{
  "model": "class-conditioned image diffusion model",
  "train_examples": 48542,
  "image_size": 64,
  "conditioning": "class",
  "num_classes": 17,
  "cond_dropout": 0.2,
  "activation": "gelu",
  "head_dim": 32,
  "optimizer": "nadamw",
  "lr": 0.0019,
  "beta2": 0.99,
  "steps": 16500,
  "batch_size": 128,
  "warmup_steps": 3300
}
Rows from block 2, named by matrix and row number. Rows with one number belong to one neuron. Each number is 200 + 20 x the weight over its row's rms, rounded and kept within 0 to 999. All counts start at 0.
# fc1: MLP up (model.blocks.2.mlp.fc1.weight, 512x256), inputs 172-255
# fc2: MLP down (model.blocks.2.mlp.fc2.weight, 256x512, transposed), outputs 172-255
fc1.300,208,218,192,208,182,210,200,207,193,186,203,177,197,175,206,181,208,227,211,174,190,207,231,199,191,183,193,183,153,225,209,183,197,196,211,219,205,214,183,183,170,202,186,198,196,176,186,208,179,170,203,166,193,184,215,171,214,130,186,211,246,199,172,204,207,161,161,183,197,209,189,207,186,208,198,249,203,195,187,200,207,218,216,214
fc2.300,242,192,168,162,182,190,207,184,154,191,186,212,192,184,215,233,227,170,224,206,201,180,211,158,171,194,192,198,230,237,180,212,205,179,226,221,192,168,196,192,204,209,177,194,199,140,195,204,205,173,221,211,203,188,221,180,218,184,176,192,189,201,218,172,179,208,200,204,199,174,207,202,218,183,164,188,205,177,198,201,178,255,170,194
fc1.301,217,241,209,211,216,213,196,194,183,192,183,182,219,193,205,195,188,213,209,179,204,223,201,236,191,197,206,191,197,196,208,225,187,221,187,217,170,195,209,209,139,199,200,196,188,182,183,209,207,191,206,151,175,191,185,191,202,195,199,213,202,188,209,207,210,182,200,207,154,196,195,192,221,182,195,205,209,175,163,193,199,173,179,213
fc2.301,222,238,181,224,217,186,195,202,184,202,182,224,180,219,202,208,205,214,191,174,190,182,197,228,229,187,205,193,201,190,177,177,190,228,186,178,212,204,187,216,258,202,197,211,209,186,199,223,207,211,200,240,238,177,175,195,207,201,190,189,206,195,206,207,189,202,201,196,233,203,200,196,180,225,200,193,187,220,232,202,195,231,205,206
fc1.302,209,211,191,202,189,200,187,210,216,191,214,200,181,205,190,215,159,200,198,191,202,199,217,191,213,211,196,219,181,174,190,181,190,204,167,173,196,192,190,194,236,243,235,202,186,179,202,171,168,146,233,176,201,154,245,191,196,195,198,197,200,195,191,237,210,194,193,207,218,186,211,201,214,181,191,222,194,203,188,225,203,203,227,195
fc2.302,200,216,213,198,202,210,191,207,224,203,217,211,228,207,204,180,238,186,195,173,215,192,226,195,198,200,195,209,209,177,218,211,193,201,162,220,197,202,170,190,161,241,220,208,188,180,196,165,231,256,225,226,197,169,221,185,201,200,205,224,198,195,184,179,198,198,200,192,166,196,196,194,181,210,194,186,207,201,196,174,190,199,171,190
fc1.303,205,183,207,176,199,198,207,185,178,185,223,208,208,205,155,215,190,203,201,202,215,210,179,179,205,216,200,249,214,204,192,214,214,207,197,203,250,183,239,188,177,201,185,220,240,201,205,221,217,156,204,226,245,215,222,205,242,201,203,182,189,199,218,191,214,219,196,205,230,241,225,191,193,179,197,235,206,221,226,184,182,256,206,156
fc2.303,200,174,208,188,197,204,194,199,191,215,212,209,193,195,237,191,199,211,200,168,226,197,157,201,184,170,196,232,189,187,213,176,201,206,203,200,134,215,141,184,214,193,190,152,206,215,199,218,183,227,195,165,156,200,223,194,159,202,214,206,207,210,158,237,196,176,205,200,191,183,169,173,200,232,197,170,196,199,183,223,203,165,185,239
fc1.304,194,194,184,207,197,175,175,192,184,200,183,217,199,168,192,180,206,180,190,195,249,205,196,203,174,224,191,195,186,219,286,189,189,177,191,210,151,219,213,200,199,198,196,159,224,198,207,224,189,190,212,169,216,183,198,199,218,217,195,167,210,172,170,187,199,216,178,154,172,195,221,197,193,194,166,203,120,205,214,203,220,200,202,217
fc2.304,206,206,176,198,200,239,162,190,184,203,200,188,192,204,198,191,202,221,201,185,143,197,206,205,188,192,198,207,195,192,173,188,189,199,211,198,247,194,199,206,200,192,205,223,224,194,201,206,209,200,215,217,189,217,210,191,211,192,196,207,206,202,193,188,185,203,235,260,194,204,167,193,201,192,236,192,124,197,190,205,199,199,201,188
fc1.305,187,198,194,176,199,227,222,245,200,205,192,228,167,239,211,203,171,150,148,224,201,192,183,228,232,241,195,196,189,210,227,201,187,184,201,226,193,179,193,208,199,229,202,186,184,186,227,173,193,172,189,171,191,239,196,189,223,202,191,196,211,174,158,190,224,221,181,273,219,203,221,173,180,207,171,209,251,183,198,192,204,208,195,215
fc2.305,184,215,200,192,198,167,195,244,203,224,208,175,208,312,201,210,209,251,205,208,201,207,208,199,225,239,216,195,204,204,178,204,207,191,185,188,197,200,214,204,204,208,205,215,200,200,243,151,211,192,190,216,198,221,198,196,201,200,186,207,199,195,209,190,202,196,221,138,206,199,174,180,233,201,244,206,258,202,196,204,205,201,206,216
fc1.306,211,176,234,179,202,197,206,194,218,213,225,214,201,210,177,210,190,215,190,186,207,196,209,166,192,185,192,233,193,243,199,158,193,195,215,235,202,205,209,192,162,197,137,200,206,187,214,189,207,147,225,191,236,221,174,211,196,202,190,191,192,221,209,241,210,172,201,198,195,174,199,193,227,202,197,226,194,235,188,216,189,239,221,189
fc2.306,213,181,165,197,203,206,205,205,212,224,228,170,194,196,230,189,204,205,225,188,204,198,210,163,204,186,196,238,200,230,223,244,189,180,217,174,201,196,200,214,239,213,150,188,217,197,214,194,192,255,225,201,172,222,179,209,206,210,204,199,207,218,202,169,188,208,191,226,209,221,182,225,175,195,187,179,192,153,224,179,198,163,171,178
fc1.307,193,176,188,186,220,224,170,214,215,181,218,230,217,152,209,161,187,206,202,202,173,178,189,176,176,157,163,204,199,210,211,188,177,218,206,178,214,216,252,211,187,183,238,208,176,187,202,230,230,236,188,175,199,174,163,194,175,218,227,198,185,213,195,205,211,193,177,167,256,184,175,214,203,183,188,202,191,189,187,212,204,225,212,181
fc2.307,196,185,171,185,193,168,176,242,219,206,192,185,194,121,207,166,190,172,206,186,246,195,216,202,166,206,199,202,213,195,203,170,184,223,214,204,196,202,175,161,196,199,188,209,188,177,206,180,203,209,196,242,186,207,183,191,184,203,214,202,184,188,210,202,216,205,207,203,218,197,178,210,213,187,180,183,232,213,201,203,215,193,186,168
fc1.308,200,197,216,169,202,222,227,204,195,186,217,185,235,207,195,211,184,200,218,155,178,226,210,194,192,245,212,209,171,205,219,221,231,221,214,187,228,200,211,178,215,205,193,203,198,173,206,231,211,197,189,190,235,201,210,204,208,164,207,168,186,202,221,264,224,160,179,212,182,198,212,194,193,204,204,213,212,178,210,205,207,182,213,189
fc2.308,186,204,206,250,195,163,198,216,194,194,181,197,222,191,193,211,164,192,191,228,201,232,192,210,190,235,188,198,165,177,210,200,164,195,191,182,194,205,196,216,213,220,213,198,192,233,178,182,198,196,220,195,227,192,189,182,203,220,202,142,181,198,206,271,224,191,200,187,183,208,232,192,195,203,201,185,219,170,216,196,197,194,217,218
fc1.309,208,214,201,192,205,162,211,194,186,206,198,213,200,157,192,195,193,170,178,209,223,193,197,189,195,261,184,196,199,195,230,187,205,205,206,195,211,201,212,194,191,195,199,166,200,193,182,197,199,206,187,200,187,162,192,204,213,197,197,193,185,193,188,186,196,190,204,159,192,208,180,180,191,205,183,212,163,207,216,200,200,198,199,185
fc2.309,204,210,199,198,192,250,210,230,185,207,199,196,206,149,205,198,192,238,210,191,196,207,202,194,196,271,229,204,192,197,168,205,190,212,204,203,181,205,196,213,196,195,200,219,212,189,182,204,215,200,205,194,211,158,209,189,199,198,184,207,203,198,192,204,186,200,197,211,193,198,214,183,192,218,229,216,182,204,201,208,209,205,203,218
fc1.310,166,200,182,192,185,197,188,184,167,233,197,184,211,210,233,204,205,200,213,189,202,234,205,159,189,207,144,204,224,204,195,183,161,186,213,218,171,196,185,184,187,250,203,208,194,185,222,216,199,209,215,198,222,193,229,204,220,175,187,206,168,205,209,179,205,190,221,224,205,219,198,203,211,210,183,189,207,228,176,235,237,188,183,160
fc2.310,162,207,226,186,187,202,169,200,183,224,200,187,183,211,171,215,199,197,164,205,211,166,193,151,215,207,257,198,177,206,211,216,157,188,210,183,218,196,212,183,214,241,198,200,181,191,223,217,202,192,210,206,175,191,229,209,182,175,195,201,221,206,193,214,194,198,169,213,202,176,217,197,180,201,193,225,187,181,227,147,162,202,206,194
fc1.311,211,207,197,171,219,196,193,191,218,188,237,205,183,224,212,238,185,213,203,202,200,227,196,181,201,197,235,179,206,193,201,204,216,200,161,203,204,174,201,187,214,204,220,209,182,184,199,195,190,184,213,179,228,201,173,186,189,202,209,178,171,173,188,176,199,241,242,214,211,227,189,197,214,207,196,218,193,197,216,217,215,199,146,187
fc2.311,207,210,203,176,218,192,185,193,214,191,227,191,227,213,183,179,212,194,194,191,205,174,203,172,209,177,170,173,189,193,203,206,218,194,166,193,196,218,189,193,183,197,216,185,171,192,182,207,204,212,211,211,175,207,164,191,203,205,209,219,227,163,214,213,176,162,157,212,187,179,209,227,171,199,197,185,205,201,179,187,190,206,247,200
fc1.312,176,203,210,212,205,194,207,214,182,208,205,213,197,200,186,173,207,196,219,173,195,203,213,189,218,190,233,189,168,185,185,226,203,172,216,219,180,195,202,215,233,224,210,187,172,198,179,200,206,224,195,183,192,177,217,192,186,201,172,181,190,173,204,178,204,176,228,211,189,228,212,192,255,213,168,208,181,181,218,178,195,181,222,189
fc2.312,217,188,197,201,164,219,188,175,228,203,174,195,220,228,194,183,193,202,213,215,181,186,217,207,222,187,215,203,187,190,184,253,217,215,193,212,187,174,189,199,191,149,148,226,208,245,177,211,223,212,225,184,197,199,209,188,182,188,204,220,170,197,184,187,246,191,203,206,187,226,236,205,214,238,208,216,177,176,214,187,205,180,213,212
fc1.313,197,189,248,170,192,198,184,177,190,235,252,224,192,185,186,204,217,220,212,178,228,231,195,212,231,182,219,254,201,195,187,213,214,212,224,200,254,212,202,181,206,194,201,230,222,183,211,224,216,173,224,197,232,203,202,189,213,163,229,184,207,220,228,180,196,198,179,199,214,228,199,220,221,211,191,225,182,213,196,183,199,225,199,182
fc2.313,215,199,228,211,201,217,207,156,207,254,161,242,183,189,197,230,222,174,212,215,170,206,192,176,242,210,213,185,195,202,197,206,209,201,206,200,173,191,198,217,160,198,221,193,212,199,216,181,225,177,206,185,214,236,205,188,198,208,196,225,203,235,163,207,208,185,188,180,199,191,220,223,212,196,204,222,211,212,208,178,214,224,202,281
fc1.314,196,197,209,208,185,189,270,177,210,198,197,216,176,215,207,200,194,192,172,217,228,217,209,192,192,164,188,225,188,200,233,198,198,196,187,218,213,184,202,206,236,233,187,208,187,212,196,219,219,170,197,200,244,211,184,195,202,227,205,190,199,207,177,189,197,206,178,263,209,216,156,186,192,214,179,233,222,201,226,184,206,180,217,193
fc2.314,181,189,192,172,198,183,273,200,179,186,196,187,207,192,196,194,215,198,206,180,164,209,182,208,207,167,215,219,196,203,178,191,196,197,197,199,174,184,183,196,202,190,211,195,185,205,189,219,189,200,208,201,214,184,195,203,204,191,212,202,197,206,238,189,200,181,203,160,183,194,266,191,222,191,222,187,244,196,194,220,201,215,212,208
fc1.315,195,221,211,206,188,231,211,185,163,180,197,189,182,195,229,162,207,190,190,195,191,203,198,213,155,212,216,161,162,185,222,217,180,221,195,166,190,216,222,191,222,201,179,205,182,197,217,200,207,203,211,207,182,184,171,195,165,192,216,211,191,160,180,191,179,179,194,219,173,192,205,193,233,176,195,184,216,183,226,231,231,181,223,198
fc2.315,191,191,179,223,222,180,192,179,188,199,184,252,199,181,203,202,219,207,193,184,224,209,207,173,155,234,196,218,217,197,186,205,204,208,192,179,159,219,168,168,221,237,189,201,171,190,200,183,221,189,196,213,206,198,182,200,196,184,253,207,209,186,212,214,215,181,207,201,188,218,223,163,206,178,151,157,212,186,211,196,204,232,222,221
fc1.316,210,201,204,198,195,183,200,208,200,188,193,146,206,216,193,209,198,161,199,157,212,201,212,182,182,206,231,195,183,217,193,206,208,223,190,193,154,192,256,172,188,200,200,185,208,201,194,185,212,216,218,193,206,205,215,219,189,194,206,212,213,208,252,215,147,191,209,179,211,202,187,192,218,212,168,203,218,194,214,206,190,202,214,155
fc2.316,202,201,186,210,201,169,219,159,209,209,208,250,187,181,186,195,201,255,210,233,198,198,205,204,219,221,196,212,186,189,231,201,203,199,205,195,187,195,180,179,198,189,211,200,208,199,234,178,203,200,210,187,208,199,208,210,209,190,226,208,194,195,187,194,211,204,193,213,206,215,207,195,220,209,189,201,211,195,192,187,215,228,222,184
fc1.317,219,204,189,186,218,203,217,205,212,198,207,176,207,198,197,180,218,205,172,210,207,192,193,199,244,239,191,200,180,205,208,220,173,196,233,223,206,210,127,210,184,205,171,172,188,188,204,217,219,199,206,208,218,189,211,176,208,221,195,176,208,235,210,172,149,203,186,192,228,208,208,166,219,216,200,193,192,193,207,190,185,219,199,212
fc2.317,210,201,189,191,210,192,176,194,202,185,190,191,195,231,238,214,185,168,185,186,229,214,185,193,234,247,208,187,220,220,238,194,196,195,209,199,219,218,294,200,220,186,199,200,190,212,208,224,180,192,174,199,199,216,187,202,203,231,225,202,196,232,199,215,205,197,233,174,203,184,184,175,180,211,188,196,220,206,182,212,210,183,200,196
fc1.318,210,203,237,182,163,191,222,194,201,178,162,213,194,209,236,186,210,200,188,192,179,251,230,218,190,230,210,221,207,206,182,201,188,212,207,243,218,192,203,190,195,204,234,217,204,217,238,206,186,185,238,224,190,203,182,158,186,183,210,229,183,222,196,209,212,234,229,208,234,221,209,208,208,216,187,197,193,184,235,175,149,157,191,201
fc2.318,223,196,177,166,164,204,204,197,207,198,170,170,220,203,165,210,181,190,189,205,229,164,229,215,202,213,192,219,189,208,203,207,195,222,204,158,183,234,213,174,195,204,223,207,215,211,232,195,206,212,225,172,202,199,205,157,231,172,201,175,203,210,206,199,201,158,172,179,176,175,185,176,194,184,201,219,193,207,173,223,261,259,223,207
fc1.319,190,204,192,181,226,154,155,131,177,181,192,196,207,190,187,181,198,200,176,139,196,214,202,191,167,223,177,208,225,184,255,171,186,194,229,187,187,167,162,190,162,217,201,111,198,197,210,194,184,229,217,197,177,136,217,189,210,212,232,193,205,201,209,206,183,187,191,163,214,208,177,231,180,224,180,196,140,207,225,211,189,214,188,187
fc2.319,187,202,204,193,197,254,123,132,182,200,194,210,206,197,220,201,205,195,219,250,225,210,198,203,169,182,215,187,200,194,158,211,200,198,205,209,209,196,206,196,183,203,197,293,202,205,189,225,189,199,194,217,201,123,200,187,195,192,212,197,206,196,186,214,208,203,220,229,197,206,223,226,206,203,225,194,143,201,216,210,200,209,196,193
fc1.320,235,175,212,200,203,228,211,193,221,227,197,221,246,192,208,185,193,202,186,190,220,193,213,182,199,208,166,209,200,218,205,213,161,198,204,213,196,191,206,228,175,178,213,198,196,175,181,224,237,203,213,192,223,193,198,133,166,217,198,219,240,199,211,189,191,170,199,169,181,175,239,199,183,190,176,226,197,219,201,196,202,239,189,208
fc2.320,219,164,212,199,215,181,204,191,218,253,192,185,152,221,187,211,206,220,192,201,193,208,194,183,212,207,232,203,183,212,174,198,195,213,187,191,202,200,225,247,197,180,203,192,206,185,169,245,159,189,204,193,158,181,189,133,247,197,193,190,178,183,213,199,186,217,192,176,201,209,147,186,218,206,188,184,186,183,211,224,188,192,206,206
fc1.321,180,194,177,166,193,171,221,175,211,189,197,202,226,247,217,177,232,208,195,187,174,203,199,204,164,202,209,217,219,207,199,174,244,203,224,234,208,194,166,173,204,207,192,235,197,190,245,177,202,198,200,238,212,223,198,175,203,195,201,199,200,227,212,187,205,227,211,230,189,197,180,155,225,215,184,187,210,193,207,210,186,186,198,179
fc2.321,218,203,169,227,202,205,174,188,185,223,197,236,216,240,228,172,223,255,193,276,176,197,207,203,171,217,186,200,222,188,226,171,167,224,196,218,238,197,185,192,206,201,201,206,207,199,176,234,204,200,211,250,194,194,201,208,200,191,206,218,202,184,186,194,190,217,218,172,185,188,150,159,212,213,194,186,235,196,200,211,192,191,202,222
fc1.322,220,206,172,215,186,199,192,202,192,162,178,196,200,205,186,194,200,200,204,177,177,195,207,196,211,205,232,197,241,195,180,194,216,221,220,173,199,214,210,190,198,210,207,188,228,200,212,209,180,222,226,209,217,184,210,184,148,173,204,213,195,203,213,210,202,218,193,193,164,237,201,184,175,200,166,183,198,224,210,209,205,204,212,216
fc2.322,207,218,182,173,194,214,214,245,203,148,223,182,220,185,207,211,212,195,194,234,191,204,209,205,211,198,211,217,226,227,204,177,195,182,170,185,226,211,186,212,197,175,185,165,164,220,184,198,195,198,189,183,202,205,187,230,154,203,222,204,159,175,219,197,220,206,206,227,154,242,166,207,200,211,192,187,211,209,203,217,202,205,206,195
fc1.323,187,246,205,201,202,186,221,218,194,224,198,208,212,215,177,203,215,228,196,223,220,197,207,206,195,176,237,160,208,207,186,201,204,192,207,199,251,200,176,202,204,216,200,175,221,184,208,188,194,199,177,187,196,186,192,210,199,180,158,179,174,197,237,183,203,225,201,212,205,220,203,185,203,230,185,214,189,157,187,189,190,186,184,202
fc2.323,229,180,191,225,187,230,191,170,214,204,218,181,177,191,186,205,193,181,200,196,174,199,216,219,213,205,179,197,201,222,178,187,203,221,190,203,194,210,209,178,177,189,210,215,211,189,180,172,191,198,207,194,202,209,194,210,205,201,139,192,174,216,134,195,214,206,180,204,215,207,206,173,183,212,204,238,171,192,192,188,208,207,210,234
fc1.324,200,208,198,199,226,217,202,199,194,233,197,178,198,176,204,162,195,202,174,197,241,216,202,162,226,223,176,199,194,191,200,197,192,183,214,244,217,178,221,200,182,202,219,199,236,190,230,222,202,201,180,191,190,179,178,181,197,200,230,214,160,224,196,192,174,234,196,188,203,216,225,241,180,214,176,180,205,194,198,203,199,176,231,196
fc2.324,192,181,189,214,215,183,193,208,187,239,210,197,228,195,197,197,213,189,207,190,177,192,202,150,197,183,209,222,184,195,216,213,193,174,203,161,142,208,190,170,204,217,220,199,225,196,209,210,214,217,188,195,204,191,179,210,199,189,205,202,225,206,197,199,170,163,200,193,174,170,192,205,223,194,220,209,192,209,194,188,197,232,187,185
fc1.325,131,208,196,156,160,199,211,196,178,207,207,200,244,225,206,192,230,216,192,190,185,194,191,188,209,204,216,223,204,224,200,205,233,211,214,216,180,196,204,185,173,189,161,197,210,195,221,195,217,243,221,241,176,232,194,223,266,203,188,236,226,194,194,209,206,204,172,203,191,191,197,205,241,231,196,186,193,206,181,178,208,220,201,197
fc2.325,134,205,209,159,160,216,224,219,185,214,212,225,174,236,228,213,171,171,204,167,215,207,195,186,220,199,184,221,184,219,211,190,250,210,208,198,210,202,167,197,199,197,175,226,216,211,218,199,177,171,238,162,217,227,200,215,130,199,214,161,187,218,189,202,195,198,226,175,206,208,220,205,153,166,183,227,202,197,219,213,184,187,194,176
fc1.326,198,198,219,204,193,173,249,134,181,196,179,189,215,206,200,192,223,211,194,172,202,202,192,192,208,211,197,191,193,198,199,214,177,214,217,199,197,212,235,181,205,187,188,180,236,199,192,178,178,202,184,204,187,214,198,185,197,187,254,197,205,206,234,223,206,186,197,258,220,204,202,159,163,193,198,198,205,214,198,208,192,169,229,205
fc2.326,225,181,226,231,195,207,222,149,202,202,180,194,197,204,177,203,236,185,240,225,171,198,218,190,196,198,208,190,201,219,206,224,196,211,165,184,217,208,200,190,217,181,215,204,217,220,202,205,212,202,186,185,232,199,205,220,200,208,230,198,199,200,196,175,229,191,216,197,197,217,236,182,232,236,166,205,206,220,190,186,212,211,235,222
fc1.327,192,182,188,182,176,205,203,197,187,193,213,198,205,207,190,187,175,204,186,187,200,179,211,218,220,204,230,210,244,175,206,248,225,203,230,199,204,200,162,203,202,211,213,196,212,193,214,206,193,274,174,199,208,211,161,224,193,200,199,210,186,196,214,209,187,199,224,199,196,188,215,208,195,161,180,188,202,206,225,178,191,237,188,200
fc2.327,185,200,199,188,203,198,206,207,209,197,220,200,194,195,191,228,227,199,192,196,197,198,223,214,210,202,189,223,202,173,195,161,251,200,221,177,200,199,195,191,190,249,230,203,200,201,201,201,233,150,171,174,217,212,185,227,208,240,208,228,206,215,189,195,203,222,177,206,222,237,199,199,196,248,198,168,202,188,159,236,224,177,184,200
fc1.328,185,197,200,197,188,206,192,249,186,237,204,214,199,150,199,187,223,264,198,192,166,218,174,247,235,174,197,205,195,205,195,199,198,201,206,220,222,172,257,184,212,238,178,169,190,202,209,199,209,205,183,179,207,193,173,192,218,191,206,205,224,204,198,189,212,215,199,179,206,193,193,176,204,226,188,194,188,216,192,165,202,219,211,234
fc2.328,198,193,211,186,198,222,175,190,215,216,191,205,215,154,196,204,203,101,188,209,200,194,196,179,253,149,201,210,208,188,195,202,217,187,203,202,176,189,161,189,208,184,209,206,193,199,201,210,208,200,203,195,180,187,191,222,188,186,227,198,191,211,190,191,164,214,216,230,184,192,210,209,186,198,142,184,193,204,191,215,198,200,226,200
fc1.329,197,197,192,184,199,220,187,186,215,230,176,152,183,211,193,195,221,227,196,190,220,211,225,192,196,157,179,223,169,208,237,199,226,191,231,203,155,218,186,190,178,219,183,240,173,171,201,185,191,185,177,174,245,193,240,165,233,174,199,177,209,186,181,184,206,173,174,188,208,212,176,182,209,220,186,227,214,204,192,194,182,214,197,186
fc2.329,188,193,224,200,215,175,215,189,219,204,208,250,230,273,200,191,196,116,176,189,188,210,198,204,184,171,214,220,227,196,168,200,208,206,189,196,200,193,178,193,223,209,188,167,198,225,191,198,186,202,209,202,205,175,209,204,169,185,177,224,191,212,228,216,185,195,208,194,179,221,202,183,211,197,181,185,193,184,197,210,215,194,218,176
fc1.330,198,205,178,181,211,190,211,164,186,168,188,177,187,205,208,172,198,114,196,179,219,202,212,173,234,205,176,178,197,199,196,207,213,208,206,218,205,200,201,206,183,213,204,199,219,209,210,199,189,204,199,195,206,200,204,207,195,202,166,198,175,178,138,173,218,209,212,236,170,203,208,261,178,184,190,184,203,185,217,189,200,203,217,199
fc2.330,214,209,200,203,204,221,212,175,183,174,199,208,205,175,187,211,186,254,189,240,170,208,201,221,269,221,225,198,206,202,221,220,209,192,181,210,193,198,198,208,210,213,189,185,210,204,216,207,202,200,212,206,200,202,200,207,210,191,160,217,198,183,204,210,217,191,196,173,203,213,175,272,212,213,237,206,223,218,210,232,209,181,195,252
fc1.331,205,209,223,215,204,184,188,188,193,184,192,203,189,210,212,211,196,223,208,169,185,220,205,181,172,185,195,182,178,213,191,227,193,203,180,211,190,213,162,168,212,176,187,233,204,231,200,167,196,175,218,193,247,207,235,176,202,217,204,171,199,224,225,167,204,201,175,214,190,208,187,159,215,214,190,224,212,196,171,203,195,167,200,169
fc2.331,187,209,196,195,196,192,200,164,211,217,198,212,162,195,228,211,188,212,212,218,202,211,198,221,180,219,200,213,175,191,239,216,198,181,216,221,168,222,210,206,192,210,220,199,231,189,229,216,186,193,182,203,227,159,167,215,208,195,240,165,197,232,144,171,215,213,204,194,197,212,201,194,210,207,178,213,244,194,178,184,210,194,199,224
fc1.332,210,185,195,206,184,218,213,191,186,186,225,171,227,191,220,208,210,222,198,215,215,199,188,240,174,214,180,228,218,200,225,222,150,208,167,214,260,190,182,182,175,177,238,182,229,206,221,168,223,180,208,207,212,218,196,188,204,207,191,232,208,224,197,204,211,227,180,189,201,215,234,175,161,187,195,185,219,182,195,208,217,242,191,173
fc2.332,197,213,178,184,207,186,227,167,207,180,188,215,220,202,211,206,195,200,184,204,165,192,203,180,212,247,202,182,208,196,195,220,222,183,215,216,226,193,206,233,184,211,179,223,194,210,160,184,206,183,229,173,211,166,206,205,204,201,130,229,212,184,172,190,229,201,146,218,207,216,213,176,181,188,207,191,212,191,199,191,208,210,186,189
fc1.333,214,235,219,201,227,211,196,197,191,216,212,177,195,193,171,153,221,210,199,192,186,211,212,177,205,213,194,163,208,210,206,188,175,190,221,204,207,190,202,187,202,231,230,210,242,180,225,213,206,196,191,207,189,186,160,190,192,196,218,191,217,244,198,222,208,191,186,203,218,188,183,195,220,243,198,195,209,219,236,203,219,184,217,202
fc2.333,225,227,181,202,210,179,189,207,202,216,210,222,209,202,215,245,190,204,211,185,205,204,235,178,203,189,212,161,209,224,198,221,169,210,212,196,192,209,167,187,192,209,216,196,228,189,224,207,192,202,218,184,214,186,162,205,204,200,201,219,177,255,193,173,194,209,205,216,181,209,203,200,181,175,205,222,206,176,175,199,212,212,187,209
fc1.334,213,203,203,211,206,190,196,200,200,187,216,218,209,207,188,199,213,216,200,162,186,215,212,224,146,182,224,206,207,178,198,213,203,186,207,170,212,207,214,195,215,197,172,194,194,191,214,194,207,198,216,180,198,208,196,195,187,212,232,204,199,213,205,172,213,192,199,174,174,195,235,147,214,211,183,208,209,196,235,206,197,206,207,210
fc2.334,206,210,206,187,208,191,184,210,210,172,199,193,211,186,233,215,188,223,185,210,224,203,209,202,134,205,209,192,222,197,225,197,201,193,217,208,217,218,166,174,217,192,193,218,201,191,234,206,193,206,183,214,184,208,197,201,187,209,212,200,197,216,183,203,193,194,217,241,200,200,183,180,190,210,228,211,220,208,185,215,197,170,177,241
fc1.335,193,187,202,203,194,239,286,204,195,196,177,177,186,204,215,208,190,192,172,165,218,215,185,200,216,190,218,199,180,207,186,206,194,184,220,213,228,181,230,205,211,216,200,244,184,200,211,193,187,181,210,181,199,232,219,200,220,215,218,193,201,193,170,180,223,215,191,266,186,214,209,173,170,205,176,178,234,241,211,195,212,190,200,185
fc2.335,197,198,186,187,211,174,298,213,213,202,196,177,206,197,198,191,187,212,199,184,176,202,196,208,231,241,183,204,206,186,229,190,208,199,204,191,189,191,178,199,195,207,202,150,199,201,198,184,203,187,199,188,204,263,202,203,206,213,199,210,214,203,202,180,203,196,193,158,197,191,191,189,201,193,272,203,274,210,205,204,204,191,194,171
fc1.336,223,198,197,223,221,198,193,198,192,224,185,204,170,180,166,158,202,199,208,191,194,191,193,184,225,216,192,189,200,210,180,211,182,190,204,189,210,163,159,214,220,225,244,192,205,191,198,205,205,222,205,164,176,194,207,185,172,198,198,214,183,228,223,222,188,207,224,195,197,196,234,204,171,177,185,195,200,200,215,204,178,203,211,205
fc2.336,228,209,174,201,215,194,177,208,164,196,200,198,217,191,192,259,183,212,171,208,193,225,205,151,192,223,211,203,211,179,211,223,232,170,199,212,181,226,198,247,221,228,250,209,202,175,199,197,201,182,238,227,211,194,223,229,215,184,222,201,213,231,224,151,184,172,198,181,172,225,194,208,208,212,202,210,187,149,210,212,222,217,201,181
fc1.337,201,184,208,211,214,182,207,189,209,204,173,207,199,207,231,218,205,203,220,180,220,203,224,211,196,214,191,231,209,235,184,202,168,196,187,215,206,220,208,229,194,225,181,197,199,211,208,209,242,192,223,196,207,212,162,206,245,229,222,188,231,226,198,233,192,186,218,197,200,224,221,208,192,221,194,155,201,209,245,151,169,189,205,193
fc2.337,205,187,198,214,220,205,196,203,208,210,180,214,200,192,156,173,205,203,180,177,188,199,220,202,226,195,210,233,181,237,198,191,165,214,191,180,192,172,196,227,222,214,187,217,202,217,206,209,172,211,214,220,190,205,161,214,156,211,192,201,172,218,198,175,198,214,195,214,204,181,202,202,199,182,203,243,192,185,165,232,223,209,192,205
fc1.338,186,232,199,168,182,188,170,212,182,188,210,170,186,201,204,168,185,192,212,214,182,204,191,192,205,220,166,208,178,189,216,189,219,178,221,211,187,196,171,225,198,201,216,197,191,189,213,205,199,209,212,173,179,144,206,207,190,196,174,163,181,178,176,180,183,192,186,155,192,219,225,200,184,192,178,189,211,208,218,183,174,210,176,203
fc2.338,183,200,183,191,200,220,227,193,193,251,203,174,183,207,225,189,178,236,181,186,148,181,244,206,193,261,223,215,188,206,226,207,185,229,211,191,210,216,204,226,223,219,207,185,195,189,215,203,191,197,182,194,213,169,229,190,200,219,212,186,219,215,190,196,197,216,219,225,190,175,232,214,204,202,214,189,234,203,207,195,196,204,238,199
fc1.339,239,183,227,205,192,204,201,200,192,211,161,203,178,190,167,215,219,211,164,182,209,195,187,198,200,209,237,198,205,230,209,215,157,192,207,168,214,199,211,199,193,163,155,202,201,234,175,208,180,181,193,207,202,231,216,237,227,190,197,221,178,192,204,193,210,192,185,178,158,222,219,199,213,235,196,210,194,220,211,161,199,223,193,192
fc2.339,247,170,173,201,197,192,203,205,199,237,176,189,238,174,237,184,191,196,237,183,213,197,197,186,210,209,155,203,201,244,187,203,150,208,209,212,185,197,182,205,210,177,176,216,205,229,166,205,211,231,176,186,200,231,211,239,173,193,201,190,232,199,195,197,182,201,203,188,233,168,177,202,175,176,197,196,203,173,188,239,190,184,197,196